Weights of a small rotation predictor.
Model: 6.47M parameters, arch vit, moe expert_choice, patch size [8, 8], width 128.
Rows from block 8 of a small rotation predictor, named by matrix and row number. Rows with one number within an expert belong to one neuron, the router's apart. Each number is 128 + 32 x the weight over its row's rms, rounded and kept within 0 to 255. All counts start at 0.
Before each expert's rows are labels from the 100 images, of 14848, where the router gives the expert most weight on average: "responds to" is what is common among them; "colour at peak" is the nearest of a few named colours to the mean colour under the peak. Only what is clearly more common there than usual is listed. The data: photos of plants, animals and fungi (iNaturalist).
# router: router (model.blocks.8.mlp.router.weight, 8x128), inputs 0-63
# gate: expert gate (model.blocks.8.mlp.gate, 8x128x128), inputs 0-63
# up: expert up (model.blocks.8.mlp.up, 8x128x128), inputs 0-63
# down: expert down (model.blocks.8.mlp.down, 8x128x128, transposed), outputs 0-63

# expert 3
responds to: phylum Tracheophyta; kingdom Plantae
colour at peak: brown
router.3 [121 117 198 116  91 146 105 109 127 144  83 141 119  84 124 158 100 144 119 147 152 123 100 132  87 104 133 168 201 167 120  37 142 180 180 134 110 124 141  90 127 165 123 107 116 154 135 138 173 117 136 148 178 162  86 144 145 139  79  32 165 102 107 147]
gate.0 [179  97 101  98 101 150 126 136  87 102 156 102 121 101 120 132 148 127 152 139 102 137 170 101 205 188 159 131 119 150  77  90 129 120 136 100  98  81  88 165 113 147 149 137 182 109 109 126 101 109 116 113  75 112 147 115  42 150  80 133 133 149  86 125]
up.0 [158 111  98 126 176 174 100 114 130 123 156 124 196 120 176 129  95 123 138  96 136 180 155 179 121 125 138 175  98 169  47 112 126  83 147 108 106 109 115 163 159 188 104 155 167 164 152  81 120 152 105 124  85  87 121 139 172 131 143 171 166 155 136  95]
down.0 [ 93 142 128 130 184 124 135 146 114 153 169 120  55 129  74 150  63 180 140 158 101 157  74 133 137 157  82 102 157 159 152  99 140 110 143 105 189  97 121 124 137 151 132 141 111 153 111 116  75 140 134 112 107 174 130 206 163 113  27 101 147 111 125 161]
gate.1 [177 122  80 130 100  71 160 130 144  85 159 117  79  97 114 142 149 116 120 159 142 117 138 128 168 120 166 145 132 148 137 162  87  83  99 135  57 129 126  68 162  97 157 171 111 143 169 133 160 144 115 128 127 134 130  80 108 132  68 123 159 149 130 137]
up.1 [134 176 158  99  84 110 130 119 157 169 170  95 134 103 160 147  58 128  82 121 145 113 134 154  95 161 148  88 175 103 190 162  75 150 143 107  94 145 189 187 153 104 140 172  64 172  98 171  61 143 205 129  75 181 144 109 160 153  84 120 106 109 135 111]
down.1 [155 165 111 143 123 130 155 152 133  91 156 125 150 105 136  51 119 118 108 158  85  57 110 136 149  89  92 141 145 100  60  82 136  95  46 164  86 141 121 115  85  99 121 129  99 104 146 115 113 116 156 116 109 192 100 130 188 128 113 118 128  79  98  85]
gate.2 [155 178  87 107  42 120 141  95 124 105 203 100 109 121 163 122 170 120 100 150  81 172 160 124 100 130  71 115 149 131 100 107 100 111 164 119 158 122 153 129 114 103 104 180 162 109 182 116 128 109  85 135 102  79  89 106 108 128 136 100 128 108 139 115]
up.2 [140 149 131 105 155 161 150 147 173  93 142 103 186 132 164 131 144 136 171  93 171  58 121 140 124 121 133  79  93 118 124 153 165 138 107 129  61 127 133 148 206 114  97 159 114 132 152 163  74 179 187 114 158 217 100 139 101 160 189 108 109  89 155 136]
down.2 [153 174 147  88  58  80 124 105 133 127 169 131 149 113 137 121 204  77 108  81 121 139 169 158 110 139  74 156 186 153 152 115 104 108 116  97 110 109 127 146 163  83  98  98  65 180 149  88  89 161 143 166  89 125 127  73 123 148  93 123  89 132 168 149]
gate.3 [168 156  63 119  79  79 154 135  98  62 159 127 113 136  90 140 162 149 142 118  97  75 132 147 114 126 108 126 139  50 129 166 155 141 162 106 125  71  84 112 139  85 119 168 147  88 131  92 113  27 150  90 171  75  78 143 122 142  90  84  96 133 121 157]
up.3 [158 105 156  89  59 108  93 155 126 153 108 141  99  79  93 114 160 132 133 147 162  91 140 126  69 162 140 153 169 135 122 134 199 174 188 128 140 138 139  73 154 106  80 120 100 163  82 200 151  71 125 122 149 168 121 144  72  85 138 118 126 165  64 154]
down.3 [163 145  72  78 139 151 126 165  89 118 130 168  87 136 128 106 203 178 212  84 104 132 195 129 144 181 203 177  91 176 113  98  96 132  67 150 126 124 100 181 197 150 117 101 139 126  86 117 175 129 123 157 116 164 142 117 100 128 101 118 116 141 120 179]
gate.4 [173 137 118 121 136  86 103 110 152 117 190 151 137 117 117 165 184 146 172 115 159 102  88 168 149 140 157  64 121  74 126 134  70 132 158 139 124 145  46 148 177  83 104 113 174 127 123  93  94 107 145 139  83  66 134 100  83  99 144 142 160 123  94 183]
up.4 [196  95 136 218 127  86 131 116 127 146  83 109 127  77 111 108 136 102 120 123 147 168 112 100 132 108 168  97 161  95 132  80  38 102 165 147 121 153 118 163 135 147 122 128 153 111  89 178 177 115  94 138 114 127 116 116 148  65 142  92 125 117 133 141]
down.4 [150  82 164  78 115 134 133  92 156 156 157  98 184 142 180 120 113 117  78 148  64 163 143 149  88  48 143 150 137  98 126 154 151 159 177 101 143 118 108 119 114  91 145 131 151 132 140 128 155 135  87 176 150  62 154 174 105 153 161 126 150 161 184 151]
gate.5 [201 130 106 156  96  96 107 128  94 131 148 136 186 119  97 115 123 135  99  68 119 129 150 116 130 164 103 200 142 144 155 115 135 135  55 105 118  84 122 121 182 134  76 194  95 114 134 119 111  96 119 113  94 129  95 143 175 109 132 152  94 178 165 102]
up.5 [115 124 147 183 107 144 153 123 143 139 145  71 114 129 128 135 175  71 101  83 165  88 123  66 107 109  75 118  88 164  97 118 129  91 108 180 187 161 114 114 126 128 103 117 150 128 113 161 152 111 116  85  82  64 153  54 147 112 179 141 114 166 162 146]
down.5 [131 187  90 106  88 146 171  78  85 133 119 125 161 162 114 159 127 219 180  93  87 144  93 104 124 116 152 226 174 128  82 145 132 145  53  93 122 121 118 131 129 125 131 143 119 161  65 111 172 147 106 135 150 157 115 127 107 161 114 144 116 156 132 143]
gate.6 [147 165 121 139 102 179 129  69  49 122 179 102 103 130  71 126 135 113 121  92  90 162 154 104  67 130 103  70  98 155 118  86 135 114 107  98 125 121 162 185 149  81 106 138 137  77 120 135 108 121 145 136  78 130 124 122 112 137 148 140 123  74 123 121]
up.6 [124 125 130 123 143 139 101 102  96 139 108 175 110  89 158  82 122 136 141 124 148  98 100 136 158 149 186  95 126 184 175  98 118 136  95 141 129 110 109 180 134 138 149 148 139 138 131 121 176 160  85 185  87 118 151 119 116 145 105 110 118 215  75 179]
down.6 [ 88 125 118 140 111  78  90 156 138 160 139 107 108 112 137  91 162 147 122 101 214  86 149 139  92 128 148 122 136 109  89 151  70 116 136 145  96 174  85 166 124 131 135 115 110 140 164  85 121  91 173 130 144 102 168 164 112 168  92 125  49  72 145 104]
gate.7 [205 186 127 113  76 139 193 230 148  74 127 167 149 160 111  91 180  74 121  25 129 124 133 179 124 112 194 100 130 114 176 123 134 126 145 147 109 100 143 130 128 128  98 118 136 134 137 164 121 173 113 145 122 200 113 167 106 175 152 117  94 104 143 133]
up.7 [104 194  81 126  49 182 133  97  81 119  69 157 178 127  92 158 135 105 102 116  70 156 175 158 108  96 171  98 149 164 125 100 110 104 172 100 120 126 114 136  82 175 133 145 150 117 106 110 121 145 151 139  93 153  94 176 161  97 122 149 129 120 135 144]
down.7 [136 184 182  71 114 122  94 130 142 173 150  44 109 143 171 140 199 140 133 111 141 136 184 123  72 151 129 136 128  89 156 101  80  91 139 107 130 139 110 172 161 173 193 138 120 184 131 141 136 116 108 111 134  99 113 195 159 128  95 142 127 151  80 117]
gate.8 [174 146 142  78  45 111 105 102 102  68 107 105  86 129 127  88 110 143 130 143  83 160 135 117 144  79  89 114 136  95  71  73 148 177 151 158  90 141 142 176 112  86 205 152 120 111 112 101 101 173 174  87  96 124 101 144 168 156 111 108  97 141  86 161]
up.8 [156 122 136  49 110 115 160 144 111 117  94 110 116 128 133 137 119 145 139 112 132 101 122  95 100 143  89 152 128 169 132 125 190  66 179 151 134 155 132 116 122 162 162 111 145  87 126 113  88 128 146 151 155 129  57 118 103 146 140  82 165  86 208 169]
down.8 [106 161 173  84 105  78 170 159 133 102 149  77  79  71 144 147 156 127 111 184 143 155 120 154 104 148  93 127 190 119 132 133 157 106 161 134 122 118 130 165  92 136 185 171  79 162 145  77 151 138 131 145  84 141 147 117 138  32 117 123 154  70 139 148]
gate.9 [137 172  81 114  55 123 149 129 116  89  84  64 147 164 145 119 145 157  89 122 121 167 120 163 209 107 134 142 142 115  99 117 126  97  97 118  90 105  91  83 116 171 117 146 176  81  92 140  78  95 125 114 112 187 152  91 134  97  67 103 173 172 144 166]
up.9 [149 163  65  86  93 113  50 143 125 103  87 133 108 170 116 125 108 135 159  79 132 138  97 153 140 139 146 154  97 120 111 168 147 111 110 182 103 135  91 144 181 169  73 113 163 126  94 142  91 152  91 157 164 152 147  79 147  75 134  72  71  88 150  97]
down.9 [160 156 118 112 119 140 123 120  70  83 155  65 152 102  88 141 173 161  97 106 176  97 141 114 147 149 122 161 147 156  99 116 154  92 127 136 136 120  99 120  89 150 146 160 112 102 165 143 174  78 102 151  90 109 108 221 104 180  91 152 103 118 151 136]
gate.10 [150 124 116 195 111  68  93  99 161  47 130 121 147 121  86 162 115 162 211  95 123 102  96 127 121 139 122 103  80  96 140 133 162  87 121 107 162 101 142 168 139 136 198 137 149  85  88  71 151 140 180 127  69 103 130 126 134 114 138  99 147 130 157 113]
up.10 [122 124  89 141 111 138 167 160 156 121  98 154 134 122 178 149 120 150 109 231 188 122 101 177  91 149 150 163 112 177 142 173 117 148  79 118 149 101 117  55 123 114 126 149 156 151 125 144 114  73 150  80 156 156 175 143 112 129 174 174 110 164 170 155]
down.10 [168 188 111 103  80 114 152 121 144  94 113  92 164 106  73 156 139 180 144  87 173 135 117 132 145 134 112 143  88 117 116 128 134 105  97 175 166 104  96 106 170 137 140 105  89 107 131 144 113 153 127 154 165 138 116 108 148 137 122  86  73 139 102 114]

# expert 0
responds to: class Aves; phylum Chordata; order Accipitriformes; family: Accipitridae
colour at peak: white
router.0 [127 126  83  47 118 193 126 156 121 108 168 149 124 135 120 150 169 158 138 107 149 121 156 137 161 148 168 151 115 199 136 148 130 125  84 147 130  63  82 117 120 115  92 149 139 133 182  92 127 160 148 133 112 128 199  68  80 137 156 157 107 119 151 115]
gate.0 [141 127 100 115  41 130 138  43  89  89 138  90 145 169 155 143 166 136 153 105  59 114 171  97 141 149 146 152 202 149 133 102  82 111 188 107 125 142  87 165 130 166 179 126 181 115 188 114 151 142  77 118  95 136 128 146 141  89 108  94  67 160 130 121]
up.0 [138 183 120 169 147  93 106 153  76 125  88 189 149 100  89 100 106 107 133 149 148  97  67 102 141 104 110  66 101 112 166 116 106 143 116 123 136  96 119 131 114 110 148 182 156 167 134 146 121 106 154 117 211 109 127 169  53 162 161  94 152 106 100 186]
down.0 [155 173  52 132 141  99 114 147 138  37  81 114 133 161 107 117 136 120 105 159 107 130 148 100 105  95 105 150 146 117 139 182 167 127 120 121 165 105  81 144 170 124  62 161 113 116  72 101  79 101 133 164 102  90 100  84 146 119 119 126  95 111 139 135]
gate.1 [179 151 174 115 125 118 144  65 117  72  92 129 127 124 111 213 151 145 111  81 160 140 134 101 104  93 114 145 154 109 108 108 116 166 129  63 220  91 144 151 151 106 188 147 118 100 124  99 149  76 120 141  53 115  72 111 133 134 158 172 113 170 103  99]
up.1 [142 136 134 164 100 141 105 120 133 159 132  85 139 121  77 128 104 119 169  91 125 131 130 133 217 139 180 143 172 121  86 108 115  72 106 135 149 170 107 153 155 186  92 147  69 102 123 171 143 196 150 177 130  94 171 120  71  59  84 180 151 114 151 125]
down.1 [118  87  70 160 117  85 179 120 124 110 111 163 174 157 116 140 127 132 127 168 118 113 142 112 138 144 198 135 186  98 110 139 119 153 113  87 113 164 104 135 134 107 177 145 178 129 160  95 190 107 140  89  63  79 101 134  82 118 174  98  67  95 100 149]
gate.2 [171 119 119  68  53 166 163  74 134  68 130 106 167 143 173 148 162 160 141  97 102 137 134 201 113 191  79 164 158 131  97 153 126 115  91  75 132 118  83 128 123 159 157 163  90 142 142 129 178 173 133 103  83  92 126  63 124 101 117  98 148 141 134  98]
up.2 [172 123 110  79 152 176 183  84  89 116 138 140 174 147 176  66  85 139 126 124 120 160 221 159 108 143 140 164 103 165 115 142 125  82  53 102 166 110 136 147  84 142 125 145 144 123 173 174 145 164  95 104 112 115 155  98 132 118 117 135 125 165 126 134]
down.2 [133 115 124  97 164 178 129 121 136 169 127 162  80  84  79 138  64 104  73 195 182  76  77  83 107  89  99 119  94 142  96 185 150 151 141 136  65 102 192 136  84 110  98  83 143 159 127 147  61 160 112 128  97  63 166 112 134 138 119  72 163 105 145 135]
gate.3 [143 137  85 117 100 119  42 161 106  70 142  96 147 137  81 121 113 174  90  84 175 145 168 150 158 136  63 193 139 170 156  89 107 153 152  80  67 181 130 143 118 162 130 195 120 100 100 129 134 157 115 148 119 158 138  51  93 101  96  79 170 205 104 166]
up.3 [133 119 112 140 131 120 174 131 145 134 165 164 113 113 141 147 102 139 145 170  90 145 125 147 125 115 104 147 182 140 128 123  78  81 131 169 155 158 130 204 187  68 162  70 133 130 149 115 110 108  95  90 125  78  95 124 102 119 153 133 162 203 153 122]
down.3 [153 171 129 139 115  89 134 118  92 142 175  99 123 126  29 136 195 142  76 114 114 151 191 153 187  80 192  79  72  98  91  72 142 145 126 119 125 112 119 117 149 150 123 120 106 134 104  92  88 158 157 126 147 166 153 125 106 207 149 120 120 118 161 140]
gate.4 [132 165 119 116 107 129 105 104 134  82 158 123 152 101 133 110 102 162 155 128 113 143 126 137 124 209  79 125 163 128 137 111  87 157 122  79  76 150 114  36  87 117 173 124 114 129 240 118  57  77  97 195 118 132 145 122 108 124 115 124 110 149 136 118]
up.4 [103 114 190 125  89 156 141  75 123 101 150 124 108 145 133 110 114 115 158 120 121  90  99 134 192 163 115  77 172 112  56  94 104 109 120 110 139 125 129 141 149 112 130  96 122 119 137 163  94  97 143  88  86 109 175 149 183  65 122 147 110 156 168 188]
down.4 [103 145 163 115  72 121 130 134 120 181 155 115 127  67 141 133  86 112 183  79 110 132 138 117 122 134 121 138 123 119 135 122  92 116 143 125 103 161 125 140  92 130 156 147 132 138 165 105  98 199 196 131 150 111 150 136 106 121 102 161 207 124 108  62]
gate.5 [159  88  34 163 106 137 112  99 124 115 148 122  84 118 153 156  61 130 111  86  77 137 116 141 159  97  81 144 106  85 108 109  96 163 168 107 134 144 124 155 149 133 130 163 143  91 106 120 165 136 143  94 149 124 114 151  98  94 132  76 106 209 138 125]
up.5 [148 142 115 160 136 158  99 108 102  83 109 112 113 130 167 138 119 122 140 139 123 112 188  68 155 173 117 143 155 122 117 147 118 147 158  91 130  89  38 113 126 165 132 113 149 210 125 121 134 120 123 154 121 143 101 129 108 126 100  92 148 141 137 173]
down.5 [110 114 182 110 113 147 148 127 145 158 136 128 140 130 124 163 129 130 104 122 107 166 121 159 147 147 184 121 109 154  74 123  77 104 135 139 213 160 137 103 128 122 164 138  78 108 191 132 106 135 140 146 107 198 102 145 160 142  76  95 139 130 167  74]
gate.6 [153 167 136  90  75 123 127 182 150  84 198  67 148 130 188  84 123 148 134 125 140 114 102 139 170 147 134  83 104 110 146 134 137 164 145 110 121 101 123 123  93 114 193 160 100  72 136 109 158  84 125 107 120 100  79 172  65 151  78  77 144 115 121 130]
up.6 [101 153  93 143 125 131 123 170  89 109 176 157  93 133 126 201  96 121 176 137  91 157 139 109  90  60  54 125 151 139  76 156  73 107 146 117  96 107 118 141  47 120 132 158 137 123 143 142 141 169  93 144 186 119 163 130 115 136 140  86 143 101 139 131]
down.6 [162 114 190 126 124  77  83 122 117 155 146 163 152  92 110 141 193 134 155 105 104 113  89 176 164 134 155 160 115 103 151  35 118 179 114 105 169 145 126 171 104 117 143 141 223 140 151 111 199 168 143  93 129 120 102 125  94 104 107 139 104 125 112 121]
gate.7 [152 120 102 103  67 150 148  57 143  71 153  98  89 161 140 151 148 129 123 125 114 107 179 109 100 170 142 160 175  99  82 112 138 125 146 155 152 144  91 117 137 171 112 165 126 120 152 124 203 141 114 134 108 102 156 122 151  51 109 103 116 127 125 124]
up.7 [150  94 114  96  97 155 125  80 154 105 120  79  93 147 172 110 164 141 106 132  85  89 146 108 103 142 130 174 194 101 106 111 134 126 134 108  64 101 137 117 155 180 114 110 120 110  93  96 113 111 133 134 116  90 165  51 166  73 122 126 118 132 153 137]
down.7 [152  70 116 119 138 145 118  70  74 155 175 130  84  83 215 154 108 151 163  69  80 158 143 106 120 136 179 146 150 163 183 158  79 154 176 127 151 130 142 127  93  72 145  70 161 132 208 117 108 127  97 123 139 132 122 167 137 127 139  95 135 156 131 161]
gate.8 [166 132 109 116 109 101  75 129 101  93 171 156 125  93 103 170 152 149 158 189 176 107 156 119 128  90 146 120 115 154 137  37 121 143 119 132 132 128 169 137 181 149 107 145 133 119 130 125  97 129 163 170 170 116 155 131 143 162  67 118 129 159  91 112]
up.8 [158 161  81  85  80 114  97 162 121 120 122 105 145 135 107 141 144 113 189  97 167 136 155 154 138  97 133 120 125 140 138  52 144 119 141 138 125 173 153  89 154 179 126 129 114 104 109 160  99 126 166 119 188 128 123 144  81 152 109 100 117 166 129 107]
down.8 [125 108 123 157 165 146  96 123 150 194  86 107 166  97 131 104  64 181  99 134 104 132  66 104 113 101 117 100 118  94  86  86 137 154 108 110 107  93 194 153 102 127 127  84 135 111 112 163 101 165 152 153 121  91  69 106 165 147 125 157 130 124 158 105]
gate.9 [184 112 100 107 104 154 102 112 119  88 132 120 141  72 139 122 203 100 136  75 150  95 125 157 101 114 112 113 116 109 116  84 165 101 120  77 122  82 132  96 133 129  56 192 147  98 112 120  93 105 156 176 133 147 172  89 115 126  81 108 174 122 133  94]
up.9 [ 88 163 167 148 203  77 176  96 119 157 115 182 110 177 153 181  77  95 127 180 117 147 112  95 155 164 131  95 143 104 138 164 112 147 152 120 125 140 160 142 127 106 130  75 123 166 123 156 172 159 114 102  79 101  76 172 153 167 167  88 125 155 115 139]
down.9 [175 125 101  84 142  64  98 165 128  80 144  72 162 165 144 112 216 141 163 108 133 115 225 148 165 106 108 153 128  86 167 100 123 119  82 165 176 125 123 128 135 126 166 143 105 158 157 148 128 121 121 145 102 113 151 137  50 149 134  92  97 159  92  59]
gate.10 [167  86 142 140 159  95 122  88 173 110 181  38 144  75 119 100 165 126 151 145 103  64 108 124 123 160 154  96 118 199 145 128 138 139 157 147 111 127  73  93 133 141 146 133 113 107 142  78 113 150 154 126 170 121  72 154  86  93 102  96 181 167 144 170]
up.10 [128 122 148 136  99 154 176 161 149 131 104 160 126  94 130  86 125 124 173 123 106 157 115  81 143 120  72 155 145 147 163 184  83 139 157 125 104  70 173 158 137 121 146 168 103  93 120 112 151  98 128  88 122  40  98 144 137 100 160 140  90  93 119 162]
down.10 [127 124 203 121 173  82 121 109  90 124 143  77  92  90 122 104 159 139 146 105 125 131  60  73  92 147 144  68 158  86 132 144  60 134 153 112 147 127 125  78 123 149 151  89 139  84 167  92 102 151 115 140 164 126 130 137  87 202 112 134  70 104 148  49]

# expert 7
responds to: class Aves; phylum Chordata; order Accipitriformes; family: Accipitridae
colour at peak: cyan
router.7 [154 133 108  48 105 179 126 165 104 109 193 141 135 133 122 151 163 164 103 109 110 159 113 136 155 127 164 129 121 196 109 132 110 133  80  95 191  76  84 140 123 107  99 150 155 117 176 116 108 171 128 106  48 114 187  99 114 135 160 126  99 139 114 139]
gate.0 [141 115 142 134  70  97 171 149 147  82 153 166 189  94  80  70 143 164 171 129 112 146 145 105 175  73 160 161 128 129 102 129  95 162 149  85 139 197 188  68 126 156 103 126 115 146 179 125 130 125  35 147 103  89 124 107 115 147  80 120 114 177 121 155]
up.0 [111 105  65 139  89 102  85 147  60  98  90 110 124 145 159 127 144 134 133 156  55 175 111 140 148 171 134 121  96 166 104 128 127 131  67  45 157 137 143 148 168 102  96 118 145 123 149  69 126 161  94  78 180  77  96 127 160 120 147 142 141 177 150 121]
down.0 [ 97  91 164  87 128 150 179  93 187 197 141 122 153 120 104 121 109  92 126 106 122 136 157  89 143 145 111 169  92  86 166 150  65 112 109 143 106 163 111 170 155 108 166 106 145  90 178 115 175 119  95 120 108 151 141 153 162 104 123 136 218 119 108 134]
gate.1 [148  94  83 125  93 124  83 225  88  70 128 112 215 105  89 153  90 173 146 116 161 125  85 145 140  81 153 110 107 147 150 149 140 131  83 117 146 126  80  98 142 159 135 142 121 159  80 154  89 174 163  88 105 103 120 107  86 125 153 160  99 141  83 113]
up.1 [153 120 191 126 103 169 138 185 190 154 144 140 154 142  72 160 118 150 131 127 142 152  99 133 104  49 154 130 148 138 142 121  81 121 114 199 127  98 143 163 123 177  90 120 126 134  77 150 128 161  74 152 157 120 123 133 161 169 151 137 124 214 105  76]
down.1 [155 146 157 218 128 132 151 145 203 176 100 191  88 180 110 150 110 129 151 150 123 100  61 184 125 133  91 120 142 110  88 164  63  85 159  91 130 126 148 135 143 102 125 141 155 117 126 134 165 122  73 134  89 118  94 138 165 114 170 180 111 164 143 119]
gate.2 [182 133  97  90  90 190 105 222 109 124 105  55 145  94 162 137 175 153 131 119 123 123 184 144 138 182 136 137 166 120 145 112 125 145 158  98 178 132 137 178 167 135 153 195 105 165 145 145 160 120 108 134  96 146 115  57 114 135 120  92 107 111 140 112]
up.2 [108 170  87 145  78 135  74 151 101 100 148  85 105 111 160 177 136 148 139 104 112 155 177 129 141 142  99 169 141 108 150 110 110 164 168 103 145 178  64 132 188 144 111 135 136  98 115 144 109  74  89 105 144  89 132 141 140 156 100 159  36 140 147 141]
down.2 [ 80 110 147  91 117 137 129 104 102  83 107 134 110  76  73 171 115  92 133 125  92  94  96 112  51 104 114  99 169 123 120  96 119 154 112 164  97  68 123  92 165 135 122 174 151 139  58 114 120 114 121 126 194 112  85  93 121 118 158 129 208 138 106 135]
gate.3 [183 131 135  76  77 136 128 162 155 129 162 142 163 173 133 111 214  95 101 129 108 117 113 137 131  91 122 127 120 172 124 105  81 117  95 127  91 156 136  93 128 117 124 150 132 163 148 131 130 151 104 157 149 131  94 111  94 166  77  74 149 174 177 132]
up.3 [113 116 181 137 115 111 190 134 183 132 103 153 116 109 110  81  75 176 135  81 136 119 112 134  79 181 126  91 177  97  84 165 100 145 110 161 154  95 133 126 125 133  95 163  87 146 167 164 156 119 143 166 117 195 162  88 127 155 152 158 153 137 162  89]
down.3 [129 136 161 149 153 208 125 104 165 110 215 138 131  73 121 137 163 126 182 118 154  78 134 136 174 178 126 157  98 151 100 109 106 175  72 156 151 138 146 109 146  61  74 152  66  97 145 107 118 155 133  98 152 161 117 163 157  84 111 101 103 136  77 127]
gate.4 [136 108  86  82 151 144 133 143 104  68 108  38 108 196 121 134 177 107  97 118 100 157 171 166 128 132 183  92  83 159  46 118  91 144 171 126 127 139 137 173  82 135 177 168 132  76 110 182 107  94  73 178 104 126 163  69 109  91 137 111 164 142 149  88]
up.4 [126 158  41 118  95 105  91  78 101 134 130 139 167 109 110 148 113 201  76 112 119 176 160  65 141  91 103 158 116 134 102  58 129 175 135 132 171 112 143 163 105 142 201 188 146 104 125 126  75 103 128 111  93 101 116 105 175 151 127 154 160 145  93 211]
down.4 [173 121 117 109 120 224 173  51 173  92 162 162 185  91  88 170 149 135 177 108 154 145 142 123 135 108 105 163 140 147  83 101 162 153 161  97 101 105 131 128 167  84 125 155 124 150 129 134 122 161 177 167 136 146 132 160  70 108 149 114 135 119 121 176]
gate.5 [164 134  90  53  56 155  51 154 104  80 154 105 132 119 139 156 179 175 132 136 165 113 157  77 148 143 147 120 113 101 113 115 128 138 122 128 127 112 168 143 107 151 177 106 109 128 166  93 189  99 117  78 161 133  82 173  60 130 107 128  61 126 128 169]
up.5 [124 139 119 121  71 116 130 112 117 113  89 151 177 146 151  65 132 115  80 111 162 106 127 201 132 131 121 114 150 118  83 156 110 137 153 131 155 134 124  70 133 123 104 148 133  67 132 130 103 170 107 218  92 106  92 110 166 134 152 169 139 111 214 167]
down.5 [147 123 138 147 109 153 162 145 178 128 144 142 110 132 162 167 158 218 192 117 156 182 105 138 192 128 180 114 130 155 108  99  81 109 131 154 143 142 152 158 105 137 133  88 133 130 121 127 131 110  89 153 166 109  83 127 115 107 166 130 105 135  44 148]
gate.6 [174 147 104 119 107  42  98 142  86  83  70 172 126 154 116 170 140 118  61 112 170 149 151 133  71 107 146 105  91 135 152 130 115 173 129 120  70 127 118 123 131 126 132 161 138  78 149  88 136  69 174  32 103 158  91 150 146 151 114 125 145 155 110 178]
up.6 [ 95 140 122 120 176 110 124 140 141 136 151 126 107 106 118 127 165 144 145 143 104 171 141  92 127 141 121 125 148 161 110  67 116  85  85 207  79 154 131 133 145 138 124 118  70 125 111 128 120  79 123 187 121 199 111 161 149 153 158 192 123 160 128 128]
down.6 [223 139 106 111  87  98 111 140  99  95 151 192  80 133 150 167 182 100 147  97 134 148 188  96  93 141 120 128 133 120 108 173 155 211 102 147 121  96 119  79 151 108 112 205 133 146 130 111 132 148 106 127 149 136 118 143  99  84 118  97 175  94 140 163]
gate.7 [135 136 108 100  60 121 116 107 125 115 108  76 151 159 140  97 170 110  83 131 145 122 102 155 114 116 116 123 129 170  96  85 135 159 100  73  77 111 132 109 151 173 151 113 107 173 156 124 104 131 114 132 113 134 145 130 153  93 135 143  86  99 121 130]
up.7 [104 162 156 184 107 146  92 146 170  91  46 129  98 133 126  84 126 113 150 175  92 114 135 152 128 133 125 135  74  91 124  66 115 122 148 101 122 121  76 124 136 105  88  54 152 105 152 109 158 169 143 113 161 148 120 138 141 144  93 139 107 164 140 122]
down.7 [138 124 123 141 179  76 157 122  83 166  68 223  77 143  53 110 126 162 103 157 151 105  88 149  74  82 100 123  93 123  94 167 103 136 140 156 198 132  98 124  51 140 109  95  87 133 111 144 137 131 119 142 112 154 122  85 120 178 138 157 122 142 105 127]
gate.8 [132 132 113 109  75  87 163 143 173  73 145 120 137  96 164 123 160 106 128 121 146 113 167 107 136 213 208 186 174 141 136 127 148 100 126 179 173 156 138 176 175 118 197 146 123 149  99  98  99 100  92 114  81  91 102 182  98  67 112 129 120 142 132 121]
up.8 [ 98 112 128 151 154 121  98 101 101 180 186 109 108  85 122 141  84 137 106  88 144 170 132 177 164 148 114 107 172 157 173 165 158 138 114 181 196  82 130  93 121 148 135  79 127 132  51 122 128 167 148 142 198 108  98 133 111 146 112 161 184  59 143 106]
down.8 [127 196 143 117  89 147 150  91 127 110 102 149 162 125 127 138 175 100 114 119 120 148 113  65 103 143 145 123  93 111 121 196 148 178  92 208 153  79 139 103 210  93 135 128 127 138 207  97 123  83  60 130  94 138 136 121 159 178 128 155 143  88 123  74]
gate.9 [139 118 116 114 162 122 102  73  69 143 105 126 119 117 122 140 146 136 107 108 134 147 165 128 177 130 206 171 137 109 148 119 131 151 155 176  85 156 142 108  89 157 104 135  74 127 111 108 153 119 144 100 120 172 111  88  94 173 133 119  56 143 131 110]
up.9 [112  95 106 126 185 133 126 114  81 135 132 122 129 126 125 144 129 162 151 123 146 110 182 139 173 157 164 142 128 138 148 139 144 131 136 117 106 152 145 120  83 152 116 170 103 118 147 126 177 116 148  91 103 168 127 101  55 179 139 133  53 141 145  73]
down.9 [ 92 103 113 119 113 133 145  93 119 157 120 182 141 134 125 151  32 146 131 125 117 158  68 153 106 156  83 119 138 152 118 130 118 137 135  46 164 110 131 113 137 176 132 159 162 157 118 127 151 102  98 102 108 156 121 133 113 125 113 135  71 159  89 109]
gate.10 [137 126  90 143 114 145 150 118 103 101 176  79 199 118 104 118 143 139 163 140 108  77 120 140 116  74 102  77  95  60 136 103 103 121 165  83 114  71 198 104 175 119  92 129 138  93  86 118 161  99  81 132 121  92  89 125 102 106 135 122 149 157 193  34]
up.10 [ 95  89 131 160 159 135 145  99 110 158  86 140  53 100 133 130 171 183 120 110 174 147 140 153 154 196 148  94 159 121 151 111 103 160 157 184 116 150 116  68 115 106 100 125 141 183 145 165 164 121 132 129 146 186 155 186 135 109 114 152 167 154  59 140]
down.10 [126 170 138  64 173 126 179 137 120 121 123 169 127 124 174  77 104 136 130 200 139 147 155 104  93 120 110 115 142 156 156 193 134 150 165 124 130 123 116 200 101 130 126 122 129 130 143 131  97 181 110  62 171  77  80 158  95 160 109  89  88 176  88 150]